A small image FSQ autoencoder, trained from scratch: encoder widths [48, 96, 192], 4.8 epochs.
Rows from block 5 of the decoder of a small image FSQ autoencoder, named by matrix and row number. Each number is 128 + 24 x the weight over its row's rms, rounded and kept within 0 to 255. All counts start at 0.
Before each channel's rows are labels from the 100 images, of 14976, where the channel reaches its highest value: "responds to" is what is common among them. Only what is clearly more common there than usual is listed. The data: photos of plants, animals and fungi (iNaturalist).
# conv: 3x3 conv (decoder.decb.1.0.conv.weight, 128x128x3x3, each kernel summed), inputs 0-63

responds to: order Lepidoptera
conv.113 [132 181 106 114 143 121 128 143 108  95 117 113 148 138 137 134 142 117 124 115  98 100 126 134  91  91 136  97 133 132 141 160 148 117 115 134 154  97 103 110 102 116 155 176 107 123 127 131 157 162 178 128 151 110 156 134 107 106 105 157 102 145 117 128]

responds to: class Aves; phylum Chordata
conv.24 [116  96 112  82 116 117 198 126 116 140 153 100 141 145 129 156 123  92 152 114 108 154 149 136 117 101 123 145 131 136 107 114 110 159 127 132 143 132 138 124 116  93 104 149 144 121  96 145  87 143 114 114 105 150 147 130 136 100 103 106 151 143 150 126]

responds to: order Lepidoptera
conv.109 [135 114 130 153 150 100 150 131 137 124 118 149 154 156 122 133 160 116  79 145 106 117 108 131 111 103 121 147 125 130 145 132 133  98 176 142 180 128 102  95 128 129 123 118 123 159 107 111  87 130 167 159 167 124 136 137  94 118  99 124 116 164 111 137]

responds to: order Charadriiformes
conv.124 [ 78  94 152 158 136 125 182 130 133 132 151 145 144 142 125 131 109 142 143  97 138 143 117 138 158 163 134 147 130 125 189 134 192 103  82 146 137 135 127 133 133 129 137  75 114 128 128 111 133 105  84 112 119 117 128 116 203 126 114 142 153 142 153 114]

responds to: order Passeriformes
conv.55 [151 134  99 160 143 165 110 146 102 112 128 100 167 140 126  56 135  93 143 101 147 158 134 183 129 142 140 148 104 118 198 142 142 189 134 126 128 102  96 122 151 145 154  66 120 127 101  74 140 136 176 104 113 121 108 104 144 143 121 117 168 134 118 139]

responds to: order Charadriiformes
conv.25 [ 76 162 147 142  99 154 172 152  91 113 116 135 122 144 134 127 144 140 128 146 128 182 149 126 111 140 147 140 109 158 113 126 129 146 144 124 146 126 104 149 142 112 107 133 104 101 119 135 106 121 134  94 126 167 129  82 103 104 129 132 135 134 174 145]

responds to: order Charadriiformes
conv.51 [118 107 138 120 119 123 154 132 139 161 156 137 124 155 122 117 183 132 104 131 125 152 127 160 132 108 138 150 163 137  81 104 148 121 117 112 146 129 125  69 106 124 126 172 120 136 108 118 134 149 106 124 115 113 127 144 146 125 181 120 147 143 161 134]

responds to: phylum Arthropoda; class Insecta; order Lepidoptera
conv.41 [163 142 134 111 106 142 158 140 151 107 117 123 150 138 120 161 129 175 161  84 135  97 152 130 119 155 141 113 124 137 165 126  89 152 182 129 134 150 154 104 169 140 123  62 137 143 146 164 172 160 119 106 137 138 121 145 132 115 135 159 130 158 198 135]

responds to: class Aves; order Accipitriformes
conv.89 [120 156 114 137 153 163 121 162 133 127 127  93 146  90 153 142  85 109 171 134 121 144 150 111 134 157 152 136 124 125 108 148 124 142 149 116 119 115 139 138 177 103 144 130 135 130 119 108 137 137  61 114 152  76 109 111 117 130 110 143  77 159 151 133]

responds to: class Aves; order Charadriiformes; family: Laridae
conv.87 [103 116 111 113 145 125 119  98  99 133 134 124 123 124 153 111 186 108 105 152 136 152 132 114 126 130 173 109 109 118  93 133 175 112 110 139 179 135 122  80 106 104 112  99 136 138 140 152 116 130 118 138 134 138 130 154 193 139  92 129 112 117 194 131]

responds to: class Aves
conv.116 [ 74 144 118 110 159 148 140 119 140 155 131 141 147 164 137  98 106 154 161 136 111 103 161 121  94 148 119 148 114  95 129 132 104 161 127 127  90 156 127 124 137 137 107 103 147 109  99 122 132 150 126 141 214 112 135 131 144 124  88 126 116 133 130 111]

responds to: order Charadriiformes
conv.10 [142 106 130 153 145 141 129 123 159 130 123 136 136 119 123 144 134 126 101 141 121  96 162 161 156 132 116 118  99 121  77  98 152 160  94 111 152 117 158  99 138 158 138  84 136 120 137 161 133 162 151 115  22 157 144 123 135 127 153 117 152 124 158 130]

responds to: order Charadriiformes
conv.94 [129 149  97 135 122 128 107 143 112  91 123 115 187 110 141 127 182 140 125  96 101 170 113 102 108 166 125 103 123 152 134 132  88 121 195 148 127 127 123 103 106 123 147 118 130 168 139  76 143 139 102 146 138 110 111 136 152 124 134 128  96 139 118 118]

responds to: order Anseriformes; family: Anatidae
conv.28 [118 145 115  99 109 164 149 140 156  88 108 119 100 122 123 105 108 108 146  96 131 128 149 137 123 109 115 147  99 148 135 139 160 162 114 140 128 108  89 132 172  78 110 152 122 130 128 124 127 134 148  86 166 136 117 115 144 101 142 120 151 127 145 113]

responds to: class Aves; phylum Chordata
conv.35 [151 155 121 121 113 142 107 109 134  99 127 125 124 132 109  80 111 172 140 106 129  97 142 143 122  52 123 111 100 121 133 110 121 147 164 103 145  82 110 129 150 116 139 130 114 134 113 140 146 138 148 125 127 123 121 128 125 128 181 165 165 152 120 137]

responds to: phylum Arthropoda; class Insecta; order Lepidoptera
conv.34 [106 121 113 118 108 122 184 117 144 115 154 185 126 133 140 109 132 162 115 150 135 136 116 170 146 146 141 131 160 146 160 144 195 124 106 119 119 107 127 208  96 136 143 122 128 133 118 175 131 128 125 110 137 128 129 122  89 116 168 162 105 129 123 133]

responds to: class Aves
conv.92 [145 148 135 115 214 120 155 123 138  87 131 113 171 118 116 114 100 137 154  99 148  87 129  92 116 134 119 123 159 107  83 133  97  85 152 106 148 157 153 129 124 181 144  99 116 133 102 162 149 189 156 121 135 119 108 149 134 155 150 120  93 104  90 131]

responds to: phylum Chordata; class Aves
conv.122 [102 100 135 100  86 116 161  82 104 103 136 179 160 139 131 122 114 135 140 132 121 126 130 109 157 208 158 115 145 148 116 126 179 105 131 122 128 133 133 118 118 129 124 137 132 118 125 128 107 103 137 131  73 120 142 105 111 125 105 130 120 146 145 111]

responds to: phylum Tracheophyta; kingdom Plantae
conv.39 [102 156 115 152 100 152 144 157 127 126 111 163 151 121 105 127 169 198 157 133 127 137 109 134 140  88 120 138  96 107 149 154  90 100 140 130 133  98 155 132 113 129 138 150 113  97 124 138 149 149 118 130 134 155 108 120 166 107 135 134 105 118 138 130]

responds to: order Accipitriformes
conv.91 [108  98 117  95 144 113 138 136 129 109 166 133 115 170 136 146 134 109 159 133 138 156 141 120 154 131 142 129 109 129 102 167 123 142 185 141 155 125 137 170 106 142 144  78 127 164 129 129 103 148 116 118 163 128 127 145 194 136 143 121 166 128  84 141]

responds to: phylum Arthropoda; class Insecta; order Lepidoptera
conv.0 [138 144 118 133 118 129 110 108 111  93 151  71 127 121 118 162 139 142 147 109 142 143 145 129 124  84 156  77 125 126 151 128 121 105 117 137 162 103 122  82 111 115 112 126 124 164 118  97 151 123 103 101 122 101 122 122 191 111 112 127 144 128 212 143]

responds to: order Passeriformes
conv.15 [128 124 139 127 101 127 175 173 142 144 129 137 138 121 112  90  68 133 143 136 145  90 123 190 124 151 140 123 136 149 109 124  83 123 117 115  90 115 112 165 146 198 131 121 103 120 103 160 144 156 139 122 151 125 136 148 113 128 149 151 130 102 142 126]

responds to: order Charadriiformes
conv.27 [127 112 116 113 146 127 141 125  95 117 107 145 130 123 134 149 106 109 108 116 119 121 133 101 114  88 108 183  97 117 149 118 113 123 139 146  88 132 104 165  63 132  96 157 106 103  92  84 100 147 107 130 176 145 111 114 195 129 155 127 102 119 145 108]

responds to: phylum Chordata; class Aves; order Passeriformes
conv.86 [132 141 118 120 139 105 119 136 143 119 132 181 159 139 107 145 139 143 134  86 133 129 134 113 112 112 116 124 117 144 127 163 101 138 208 114 149 139 134 117 156 104 100 138 120 110  84  92 129 117 110 109 166 127 162 148 140 128 121 116 132 114 179 118]

responds to: order Charadriiformes
conv.107 [119 115 138 122 145  96 107 122 157 142 113 143 137 107 113 135 149 114  86 140 125 108 124 136 123 113 104 114 133 124 106 132 155 101 133 115  81 158 119 123  72  94 136  82 132 128 139 128 112  89 124 138 111 113 100 126 236 137 157 103 114 116  67 145]

responds to: order Anseriformes; family: Anatidae
conv.111 [ 85 142 138 164  99 118 105 119 134 119  95 111 189 132 146 167 110 134 125 109 131  87 138 122 130  92 132 154 163 130  81 154 161 114 105 161 126 126 122 151 179 179  96  96 110 134 118 125 147 131  83 105  57 129 128 143 104  92 172 126 132 122 140 128]

responds to: class Insecta; phylum Arthropoda; order Lepidoptera
conv.110 [123 147 147 127 128 114 128 129 160 105 124 153 166 143 121  95 135 145 115 155 130 123 114 108 160 172 120 116 183 155 126 126 123 101 152 137 141 110 126 115 118 119 134  73 146 119 156 116 108 161 148 149 160 148 107 104 118 130  66 128  92 130 162 142]

responds to: order Charadriiformes
conv.43 [123 144 156 138 117 150 156 139 135 122 111 150 136 132 142 167 126  53 137 115 121 151 151 144 152 132 138 177 126 134  88 151 134 136 128 140 118 120 167 188 156 166 123  21 128 120 143 131 155 129 119 108 104 141 151 142 190 137 142 139 135 121 102 126]

responds to: phylum Chordata; class Aves
conv.127 [125 129 146  94 104 109 129 150 158 119 139 171 148 153 143 100  80 107 149 137 138 149 122 114 158 165 122 166 145 157  95 138 134 110 107 136 121 113 133 127 147 123 120 111 146 158 162  99 111 132 156  99 187 108  99 136 200 168 102 144 172 134 103 114]

responds to: class Insecta; phylum Arthropoda; order Lepidoptera; family: Nymphalidae
conv.99 [ 98  98 120 148 101 105 153 146 150 181 120 136 144 126 109 109 127 128 137 171 114 131 124 181 124 135 112 115 140 149 205 134 175 155 111 123  97  98 126 150 150  68  88 131 120 124 105 129 109 100 166  96 149 111 149 151  97 111  99 129 163 144 142 104]

responds to: class Aves
conv.31 [131 159 116 164 111 136 132 107  99 100 154 147 183 156 151 131 114 135 149 114 112 126 155 100 146 154 117 107 108 162  66 136 129 149 143 150 114 154 120 127 159 175 136  98 136 116 151 147 151 161 129 151  92 137 153 100 103 102 119 153  91 103 148 138]

responds to: class Aves
conv.42 [100  76 117 141 118 117 164 130  92 121 100 140 116 184 150 149 143 131 119 139 114 104 116 166  68 126 139 134 109 129 149 110 121 152 110 152 132 135 111  96 143 124 129 171 133  94 123 150 163 132 131 117 159 165 147  97 136 121 123 131 195 114 123  97]

responds to: order Lepidoptera
conv.85 [132 124  90 128 155 148 108 125 112 157  88 126 100 134 143 127  76 133 133 150 156 111 107  93  99 152 136 121  92 107 131 139  82 158 152 109 113 145 117  75 173 131  82 151 158 117  86 150 170 131  88 125 177 145 155 135 180 147 123 129 161 119 163 139]