Rows from block 8 of the encoder of a small image FSQ autoencoder, named by matrix and row number. Rows with one number belong to one channel. Each number is 128 + 24 x the weight over its row's rms, rounded and kept within 0 to 255. All counts start at 0. After the name is the row's rms in percent of the matrix's.
After each channel's rows are labels from the 100 images, of 14976, where the channel reaches its highest value: "top examples" is what is common among them; "patch colour" is the nearest of a few named colours to the mean colour under the peak. Only what is clearly more common there than usual is listed. The data: photos of plants, animals and fungi (iNaturalist). In brackets: how many of the 100.
# convs0: first 3x3 conv (encoder.blocks.8.convs.0.weight, 96x96x3x3, each kernel summed), inputs 0-95
# convs1: second 3x3 conv (encoder.blocks.8.convs.1.weight, 96x96x3x3, transposed, each kernel summed), outputs 0-95

convs0.86 088 [104 112 114 145 120 153 122 122 109 122 120 138 118 139 104 135 148 118 192 108  68 115 150 157 118 137 140 154 144 132  89 135 163 107 144 144 169 139 101 126 113 103 132  90 135 128 156 183 141 105 128 125  76 129 117  91 107 106  97 126  91 142  90 108 119 107 119 118 110 145 183 149 117 171 143  86 128 110 142 117 155 132 155 124 139 145 151 127 131 103 144 135 185 112 103 155]
convs1.86 095 [151 152 165  86 127 133 117 116 119 130 144 167 137 109 131 161 140 146  84 146 148 135 149  95 147  92  87  97  98 154 186 123  84 128 111  80 139 146 152 129 147 147 125 149 142 138 126 111  83  96 125 125 151 135 140 125 153 131 153 164 168 101 132 147 145 120 156 139 111 121  94 161 123 102 142 124 150 151 158 100 124 130 116 116 107 151 103 136 161 161 101 107  93 183 130 132]
top examples: class Aves (93); phylum Chordata (93)
patch colour: white (100)

convs0.0 101 [162 112 139  97  76 100 126 163 159  88 148 112 104 145  97 114 145 140 148 112  97 124 117 198 137 148 156 139 110 133  99 112 135 104  88 122 109 138 155 149 118 120 109 101 129 159 153 152 113 116 150 108 119 133 151 145 101  87 105 113 142 151 159 124 129 123 145 116 119 169 183  93 161 134  91 137 124 113 112 171 113 117 128 156 117 135 168 114 134 137 119 165 119  86 151 115]
convs1.0 106 [120 148 169 157 166 129 127 145 151 164 101 122  85 115 146 132 117 111 129 145 104 144 127  56 135  99  55 120 142 157 129 156  64 139 131 132 152 141  81 122 139 167 174 128 128 113 134 125 127 112 128 129 103 139 121 138 148 120 113 138 116 121 145 127 139 117 113 145 127 161 117 162 122 128 137 106 117 121 133  66 115 106 102 143 140  96 123 169 165  90 142 100 107 104 125 138]
top examples: class Aves (94); phylum Chordata (94)
patch colour: white (100)

convs0.10 097 [161  90 111 110 209 146 149 148 116 126 110 113 110 115  99 121 123  86 131 112 120 133 141 135 152 167 158 139 140 130 146 143  82 122 155 121  83 135 117 103 102 107 154 183 118 178 120 116 101 140 124 106 113 121 140 121 110 130 106 144 118 108  98 126 121  99 115  85 138 133 203 103 144 149 136 125 136 142 108 130 122 135 163 153 111 113 137 132 105 192 137 117 141 128 141 135]
convs1.10 113 [151 157 172 143  50 119 107 122 136 109 126 110 141 156 124 151 126 158 151 151 159 131 124  94 130 100 118  91 118 140 105  92 198 126 138 139 157 120 175 133 153 137 113 114 133 114 109 125 153 119 143 110  97 111 111 144 150  99 124 134 128 169 140 114 112 161 156 117 175 139  78 147 145 134 146 124 137  87 127 103 151 161 153 136 152 102 149  99 147  90 138 144 134 125 144 116]
top examples: class Aves (94); phylum Chordata (94)
patch colour: white (100)

convs0.93 109 [155 101 115 117 130 119  93 149 141 101 131 108 115 144 104 123 104 139 141 128 102 102  80 127 118 190 146 146 122 128 105 142 152 124 106 101 128 132 126 109 177 140 133 140 106  98 134  69 115 111 123 149 124 115 139 121 163 104 149 131 134 140 122 151 138 148 136 150 131  93 161 164  95 110  92 153 102 130  95 175 103 138 144 130 138 108 170 142 148 157 161 164  58 118  92 106]
convs1.93 117 [130 139 119 119  94  73 105 117 114 149 136 142 139 112  70 141 170 110 133 168 109 112 117 116 151  90 111 147 136 128 125 105 105 117 141 139 113 122 128 125  77 114 123 131 126 126 156 150 115  74 117 120 152 143 139 131  91 145 108 140  79 142 140 114 137 140 136 111 159  79  78 116 124 113 123  70 130 106 145 121 121 103 119  98 118 134  93 139 164  94  86  86 179 127 123 134]
top examples: class Aves (91)
patch colour: white (100)

convs0.82 104 [102 145 134 130 113 126 174 123 119 143 141 141 142 155  94 132 126  95 144 104 123  97 152 120 110 161 132 141 131 190  99 135 116 118  85  81 105 143 115 157 168 140 123 107 130  94 122 104 122  97  94 105 103 159 132 163 120 116 136 126 137 137 155 130 121 128 135 104 133  83 146 118 100 139 107 121 121 136 154 112 118 154  79  99 111 130 118 153 101 166 157 172 158  97  66 165]
convs1.82 101 [151  94 137 140 125 148  97 150 129 128 109  87 125 100 127 106 123 121 129 157 126 106 119 118 165 105 117 107 138  60 173 134  85 118 144 201 110 112 139 116  86 130 167 112 125 137 131 141 151 142 111 125 158 124 139 164 164 125 126 125 117 137 129 111 134 166  91 155 188 150 148 116 103 101 143  99 121 123  86 105 158 125 130 129 130 148 105 120 116  70 112 114 135 134 105 104]
top examples: class Aves (84)
patch colour: white (100)

convs0.17 085 [111  81 124  85 101  95  93 133 173 114 106 171 101 114 123 102 133 125 152 125 124 159 108  88 139 155 137 102 116 132 121 134 143 156 122 118 142 127 145  93 145 122 109 131 124 146 129 119 127 144 152  83  98 148 157 130 133  98 142 160 136 108 158 142 166 150 155 139 140 118 178 126 158 172  82 159 127  74 144 113  87 130 100 159 103 121 163 121 149 132 140 145 100 124 164 108]
convs1.17 089 [130 146 126 128 147 138 135 150 119 115 132 102  97 143 162 138  96 133 108 128 118 158 124 165 138 183 109 176 173 141  92 131 117 156 136 108 128 128 166 149 166 131 129 137 147 113 136 139 156 175 137 133 144 151 114 115 156 157 153 124  81 179 116 158  96 117 107 129  82 146 119 143 130 127 156 108 128 161 122 114 179 130 115 159 159 134  97 142 126 119 163 108 141  91 187 131]
top examples: class Aves (94); phylum Chordata (94)
patch colour: white (100)

convs0.32 109 [161 107 138  93 117  95 123 145 118 131 154 131 113 137 127 117  98  76 128 164 119 136 153 124  91 151 161 117 118  90 150  87 149 148 129 180 106 144  99  89 118 170  87 132 104 105  92 121 111 105 135 161 149 160 155 160 120 130 145 185 126 162 147 133 112 129 150 144  94 113 110 111 122 136 170 157  93 118 149 147 108 165 107 114 110 139 114 122 150 140 137  94 114 137 100 105]
convs1.32 122 [ 70 113 140 167 128 134 130 118 126 121 130 128  99  97 119 174 135 129 148 110 157  83 120 142 172 134 116 129 158 153 135 131 126 125 101  99 153 130 175 138 107 112 159 130 143 119 139 132 178 157 128  90 133 119 113  95 113 110 160  78 186 119  87 141 124 108 113 101 105 123 148 100 116 127 115 120 101 106  99 129 149 125 140  98 164 131 116 104  71 121 142 170 154 104 140 105]
top examples: class Aves (87)
patch colour: white (100)

convs0.69 092 [114  97 115 145  82 135 128 109 126 104 136 159 188  99 127 144 141 123 100 112 148 128  80  96  97 192 115 149 127 121 109 159  96 166 133 105 139 130 124 134 145 146 104 125 120  97 125 145 135 157 136 120 156 129 138 117 115  52 155 105 111 160 139 116 145 117 149 103 137 123 132 125 113 139 111 133  79 116 147 123 143 120 190 139 127 117 155 133 114 130 114  94 167 158 131 172]
convs1.69 081 [123 149 119 176 163 138 121 114 130 139  98 123 122 134 119 134 146 169 144 183 125 139 183 185 157 158 123 146 149 132 121  99 171 138 158 154 127 127 147 141 141 110 134 101 155 141 154 146 129 121 150 178 105 129 153 130 146 186 168 114 139 118 151 169 125 113 119 142 105 161 152 149 120 112 158 141 157 156 127 159 161 157 150 134 130 154 132 124 164 158 118 149 107 165 130 106]
top examples: class Aves (93); phylum Chordata (93)
patch colour: white (100)

convs0.35 122 [129 163 151 114 147 141 133 110 201 152  91 134 118 127 142 136 136 157  97 105 151 116 154 135 159 129 136 124 117 130 150 131 120 131  91 123  86 115 128 120 145 115 128 171 106  91  98 103 128 116  75 125  87 116 127 172 159 169 117 120  97 134 135 115 139 161 123 125 144 123 138 144 109  95 130 119 154 129 118  99 116 105  85 131 134 158 143  77 125 125 111 127 166 158  59 153]
convs1.35 101 [133  94  82 128 101 123 154 102 118 142 183 149 126 113 125  93 152 148 129 105 103 118  90 141 113 117 133 117 123  95 132 113 148 123 123 133 143 159 126 114 125 105  82 107 124 122 141 174 121 123 100 101 173 155 107 144 132  89 106 140 141 123 146 140 100 165 170  88 171 129 129  94 133 173 114 132 121 168 131 164 169 105 139 143 100 110  97 155 131 151 148 119  91 119 106  88]
top examples: class Aves (95); phylum Chordata (95)
patch colour: white (100)

convs0.4 098 [152 111 145 159 129 150 137  95 131 110  66 102 143  83  99 108 129 148 132 127 170 141 152 121 106 138 121 102 101 102 145 122 160 112 129 103 170 131 136 178  95 146 132 107 141 118 119 168 120 116 151 129 126 103 118 114 106 122 111 108 132 154 176 122 119 130 134 138  87 159 132 159 142  94 115  90 128 171 144 101 159 115 144  82  78 156 160 165 112 122 146 148 131 158 132 105]
convs1.4 099 [148 129 110 107 128 116 119 106 125 133 178 125 124 159 114 103 148 127 119 111 126 136  68 198 103 114 126 150 163 108  89 160 150 149 101 148  88 168 118 154 144 115 118 138 163  94 155 105 122 132 156 104 142 154 156 155 106 128 122 145 145 102  82 120 134 146 145 113 126 141 133 126 120 128 139 178 114  97 138 133  98 132 125 144 168 165 125  78 132 141 115 104 132  86 106 165]
top examples: class Aves (92); phylum Chordata (92)
patch colour: white (100)

convs0.42 103 [ 84  98 132 170 186 117 133 131 167 105 104 134 147 125 132 142 132 116 102 109 167 104 133 126 134  94 107 108 106 101 126 139 152 141 151 162 159 133 158  91 119 135 116 134 137  63 106 140 113 126 112 117 123 181 135 116 150 157 153 154 121 145 122  91 122 118 116 152 140 116 120 172 122 132 109 172 141 126 127  94 113 122 133 175 117 126 163 107 135 126  85  90 142 115  90  84]
convs1.42 114 [154 125  97 129 102 128 120 133  67 175  79 154 161 134  96  96 135 162 121 144  91 108 107 159 151 162 135 140 182 137 154 129 139  95 130 132 100 130 126 149 145  90 106 132 122  84 127 132 140 125 128 192 136 118 148 119 123 134 121 117 138 142 117 146 115 123 137 115 125  78 130 109 133  90 129 107  93 140  94 173 118 104 105  86 123 147 104 157 127 147 122 142 160 160 109 145]
top examples: phylum Chordata (92); class Aves (91)
patch colour: white (100)

convs0.60 089 [138 131 104 154 100 130 140 134 124 125 102 129 144 142 117 140 143 120 146 132 124 131 144 125 143 155 145 124 100 107 171 133 115 130 136 105 152 137 117 129  91 141 113 107  97 118 138 136 145  93  79 125  86 168 107 136 131 126 109 157 155 114 114 109 113 122 110 172  80 116 107 162 147 142 138 139 152  84 143 131 131 124 131 224  86  65 124 164 146 108 117 128 184 130 110 117]
convs1.60 104 [148 119 202 108 156 139  98 166 126 161 126 133 148 122 131 133  93 126 134 122 136 128 149  86 128 109 130 152 146 126  87 102 119  99 142 144 139  97 153 100 117  98 160 129 104 126  83 122 142 155 110 150 172 100 127  95 117 124 131 135 100  93 150 153 115 138 121 144  99 108 192 107 116  85 127 137 111 139 141 112 108 113 110 111 142 170 132 101 156 125 184 149 110 156 132 158]
top examples: class Aves (94); phylum Chordata (94)
patch colour: white (100)

convs0.68 089 [ 96  87 127 113 160 107 110 130 122 116 140 130 153 135 113 146 108  93 144 161 163 123 120 138  77 149  90 119 143 102 143 141 162  99 144 129 161 157 113 113 152 172 108 152 146 133 101 129 105 143 143 130 122 164 140 108 116 160 116 151 122 163 163 141 118 116 141 156  57 100 103 123  77 134 134  98 110 115 135  87  77 115 128 155 135 154 119 151 156 125 149 133 129 167  94 126]
convs1.68 093 [145 112  84 131 115 128 147 102 135 128 139 148 100 160  75  89 139 128 156  81  87 114 103 136 107 118 156 120 125  87 134 120 115 131 108 127 146 108 156 122  83 106 135  97 117 102 148 130 151 142 150  99 146 148 100 120 130 114 145  81 131 111  68 140 115 138 122 121 108 103 146  98 117 128 120 138 130 117  95 124 120 133 109 128 130 116  99 123  47 144  69 138 118  90 100 103]
top examples: phylum Chordata (93); class Aves (92)
patch colour: white (100)

convs0.28 080 [113 128 144 125 175 165 146 136 190 113 125 106 144 132 174 127 185 135 147 112 117 129 129 130 125 136  91 143 131 140 122 138 119 107 130  83 111 125 117 147 145 188 121 135 133  70 119 112 190 120 158 138  77 153 131  97 116 113 117  91 113 117 146 112 123  99 144 120 128 118 106 127 161 157 129 118 136 124 114 136 117 163 137 151 136 175  99 145 123 102 105  95  86 117 164 126]
convs1.28 095 [127 102 121 133 119 135 137 173 156 118 129 122 172  88 146 111 140 124 159 105 154 166 102 141 131 127 151 112 119 120 114 135  74 114 172 157 118 120 125 125 121 125 165 135 124 189 140 134  94 126 121  82 160 133 121 108 153 124 135 127 115 123 102 118 143 141 109 195 124 141 182 128 133 125 114 149  99 102 116 139 135 132 158 162 160  60 143 156 119 174 114 141 126 126 144  95]
top examples: class Aves (94); phylum Chordata (94)
patch colour: white (100)

convs0.84 121 [102  92 143 127  80 135 108 114 134 123 161 109 143 118 144 113 112 166 191 160 128 134 151 126 139 134 127 139 140 126  92 124 146 126 144 108 108  87 133 110 110 116 116 173 112  97 156 137 127 145 129 135 115 162 139 120 101 129 136 117 122 152 123 134 161 117 148 138 152 138  49 153 138 106 125 112  90 139 113 203 110 101 162 118 154 137 153 117  99 155 122 114  72 119 100 144]
convs1.84 114 [151 156 155 113  92 157 124 138 133 136 102 137 121 158  98 144 123  80 132 134 117 120 109 144 124  91 155 130 114 133 160 107  99 145 122 131 103 177 131 127 110 120 115 125 166 130 141 133 118 121  66 136 144  74 147 122 141  95 147 142 143  81 162 151 137 122 137 125 151 115  43  91 119 119 127 146 163 119 127  77 163 168 132 148 141 118 116 112 157  89 121 126 113 131 121 107]
top examples: class Aves (95); phylum Chordata (95)
patch colour: white (100)

convs0.58 084 [129 107 142 112  87 122  98 114 192 125 120 123 132 147 130 105 109 120 127 127 173 169  98  84 136 134 157  91 145 151 126 137 105 113 112  86 103 133 136 149  94 165  98 149  94 182 130 105 157 131 127 138 155 109 122 141 135 105 133 130 134 128 171 139 141 131 105 129 159 158 136 123 151 121 115 154  72 111 113 178 109 124 142 101 107 123 171 116 121 148 129 169  80 118 151 131]
convs1.58 094 [115 122 157 155 179 133 142 105 106 109 147 141 128  93 142 144 137 107 146 122 113 115 113 142 138 176 121 195 110  98 131  97 160 140 132 146 140 105 146 110 165 130 147 144 123 105 129 148 183 142 184 130  97 142 149  87 112 148 146 162 116 131  70 117 149 134 151 113 118 107 138 167 114 135 104 124 171 155 136 122 167 152 119 129 164 167 103 110 157 126 129  98 123 129 150 130]
top examples: class Aves (94); phylum Chordata (94)
patch colour: white (100)

convs0.6 082 [134 113 141 159  99 116 136 123 125 148 165 102 133 133 127 100  71 103 150 136 109 112 132 193 139 117  94 150  93 109 166 106 181 150 107 160 120 116 114 104 123 128 171 176 113  93 131 133 127 100 108 134  76 148 144 136 130 162  96 163 126 115 126 109 116 151 149 149 131 127  97 119 129 110  78 137 125 140 149 128 130  95 135 116 125 131 153 139 115 155 150 173 148 144  98  85]
convs1.6 092 [141 133 126 153 169  95 148 115 129 158  94 111 133 131 143 136 138 132 138 125 143 120 120  84 127 170 128 115 165 159 105 161  82 118 120 137 108 146 171 114 107 170 100  93 141 115 118 122 134 182 181 147 153 135 148 120 133 105 166 137 158 161 119 143 113 101 122 117 151 116 149 100 124 163 143 128 109 145 118 173  94  94 121 110 144  82 129 117 146 138 137  65 117 143 129 163]
top examples: phylum Chordata (93); class Aves (92)
patch colour: white (100)

convs0.95 095 [118 135 128 114 140 122  99 110 181 111 104  98  79 130 150 135 135 133 129  93 137 166 189 147 146 141  88 119 100 149  80 156 103 134 153 137 140 114 110 145 191 119 149  99 137 138 118 107 179 133 123 118 124 144 131  69 148 140 127  99 151  99 109 124 148 127 121 135 102 143  98 136 153 128 113 117 131 135  85  81 140 122 116 129 156 183 147 127 123 158 133 108  96 125 144 118]
convs1.95 103 [115 131 122 122 111 147 123 107 114 118 148 129 133 114 149 105 131 168  91 137  94 134  70  83 117 133 164 132 129 109 155 119 130 130  91 130 120 132 129 145  80 142  86 161 120 140 143 114 106 127 129 165 177 119 156 156 125 111 125 176  88 127 119 138 112 129 136 125 165 127 188  97 123 126 140 142 131 128  97 197 133 186  91 107 126  99  97 110 130 139 106 108 129  98 122 118]
top examples: class Aves (94); phylum Chordata (94)
patch colour: white (100)

convs0.31 104 [127 118 150 130 126 150 144 122 130 137 159  80 198 121 115 144 114  91 138 169 109 145 127 106 151 144 116 120 116 147  99 124 168 125 130  98 129 116 152  86 144 155 172 139 132 112 138 141 154 159 159 127 135  88 156 156 118 129 129  98 130  78  85 112 118 180 117 109 199 132 141 111 113 106 131 106 150 107 119  98 131 113 126  94 134 138 142 137 123  83 155 117  94 146 119 110]
convs1.31 092 [103 116 155 138 161 138 149 105 122 129 159 181 126 129 144 127 141 160 146  84 142 114 136 155 123 148 133 165 148 126 111 118 125 125 130 155 129 110 138 173 126 163  89 142 114 153 141 126 138 136 144 121 116 121 152 179 144 149 169 159 119 180 180 144 151 136 152 135 106 107 156  72 120 135 142 139 124 118 120 153 126 138 146 131 140 169 114  90 127 183 101 137 157 123 192 136]
top examples: class Aves (89)
patch colour: white (100)

convs0.22 114 [133 117 115 132 118 164 108 146 173  97 126  90  49  92 170 122 146 147 118 104 105 154 136 131 149 132 138 133 103 148 135 160 119  94 114  89  97 117 118 170 105 112 127 136 117 135 106  91 125 123 114 120 159 140 139  98 106 121  74 115 124 140 137 117 166 143 143 130  91 203 134 134 153 140 118 117 117 112 134 149 113 103 140 178 129 138 161 136 117 109 121 111 116 109 106 163]
convs1.22 116 [ 88 110 170  99 122 154 163 127 164 124 133 109 114 122 136 126 107  90 140  95 153 126 162 144 114 123 109 126 102 115 151 146 112 136 118  92 197 118 104 150 120 161 141 135 121 186 160 114 117 103 101  82  86 144 114 157  91 112 105  87 130 109 143  74 109 144 111 135 116 160 129 132 142 122  87 146 126 138 148 100 118 128 117 152 126  90 150 150 135 143 127 143  90  98 118 134]
top examples: class Aves (94); phylum Chordata (94)
patch colour: white (100)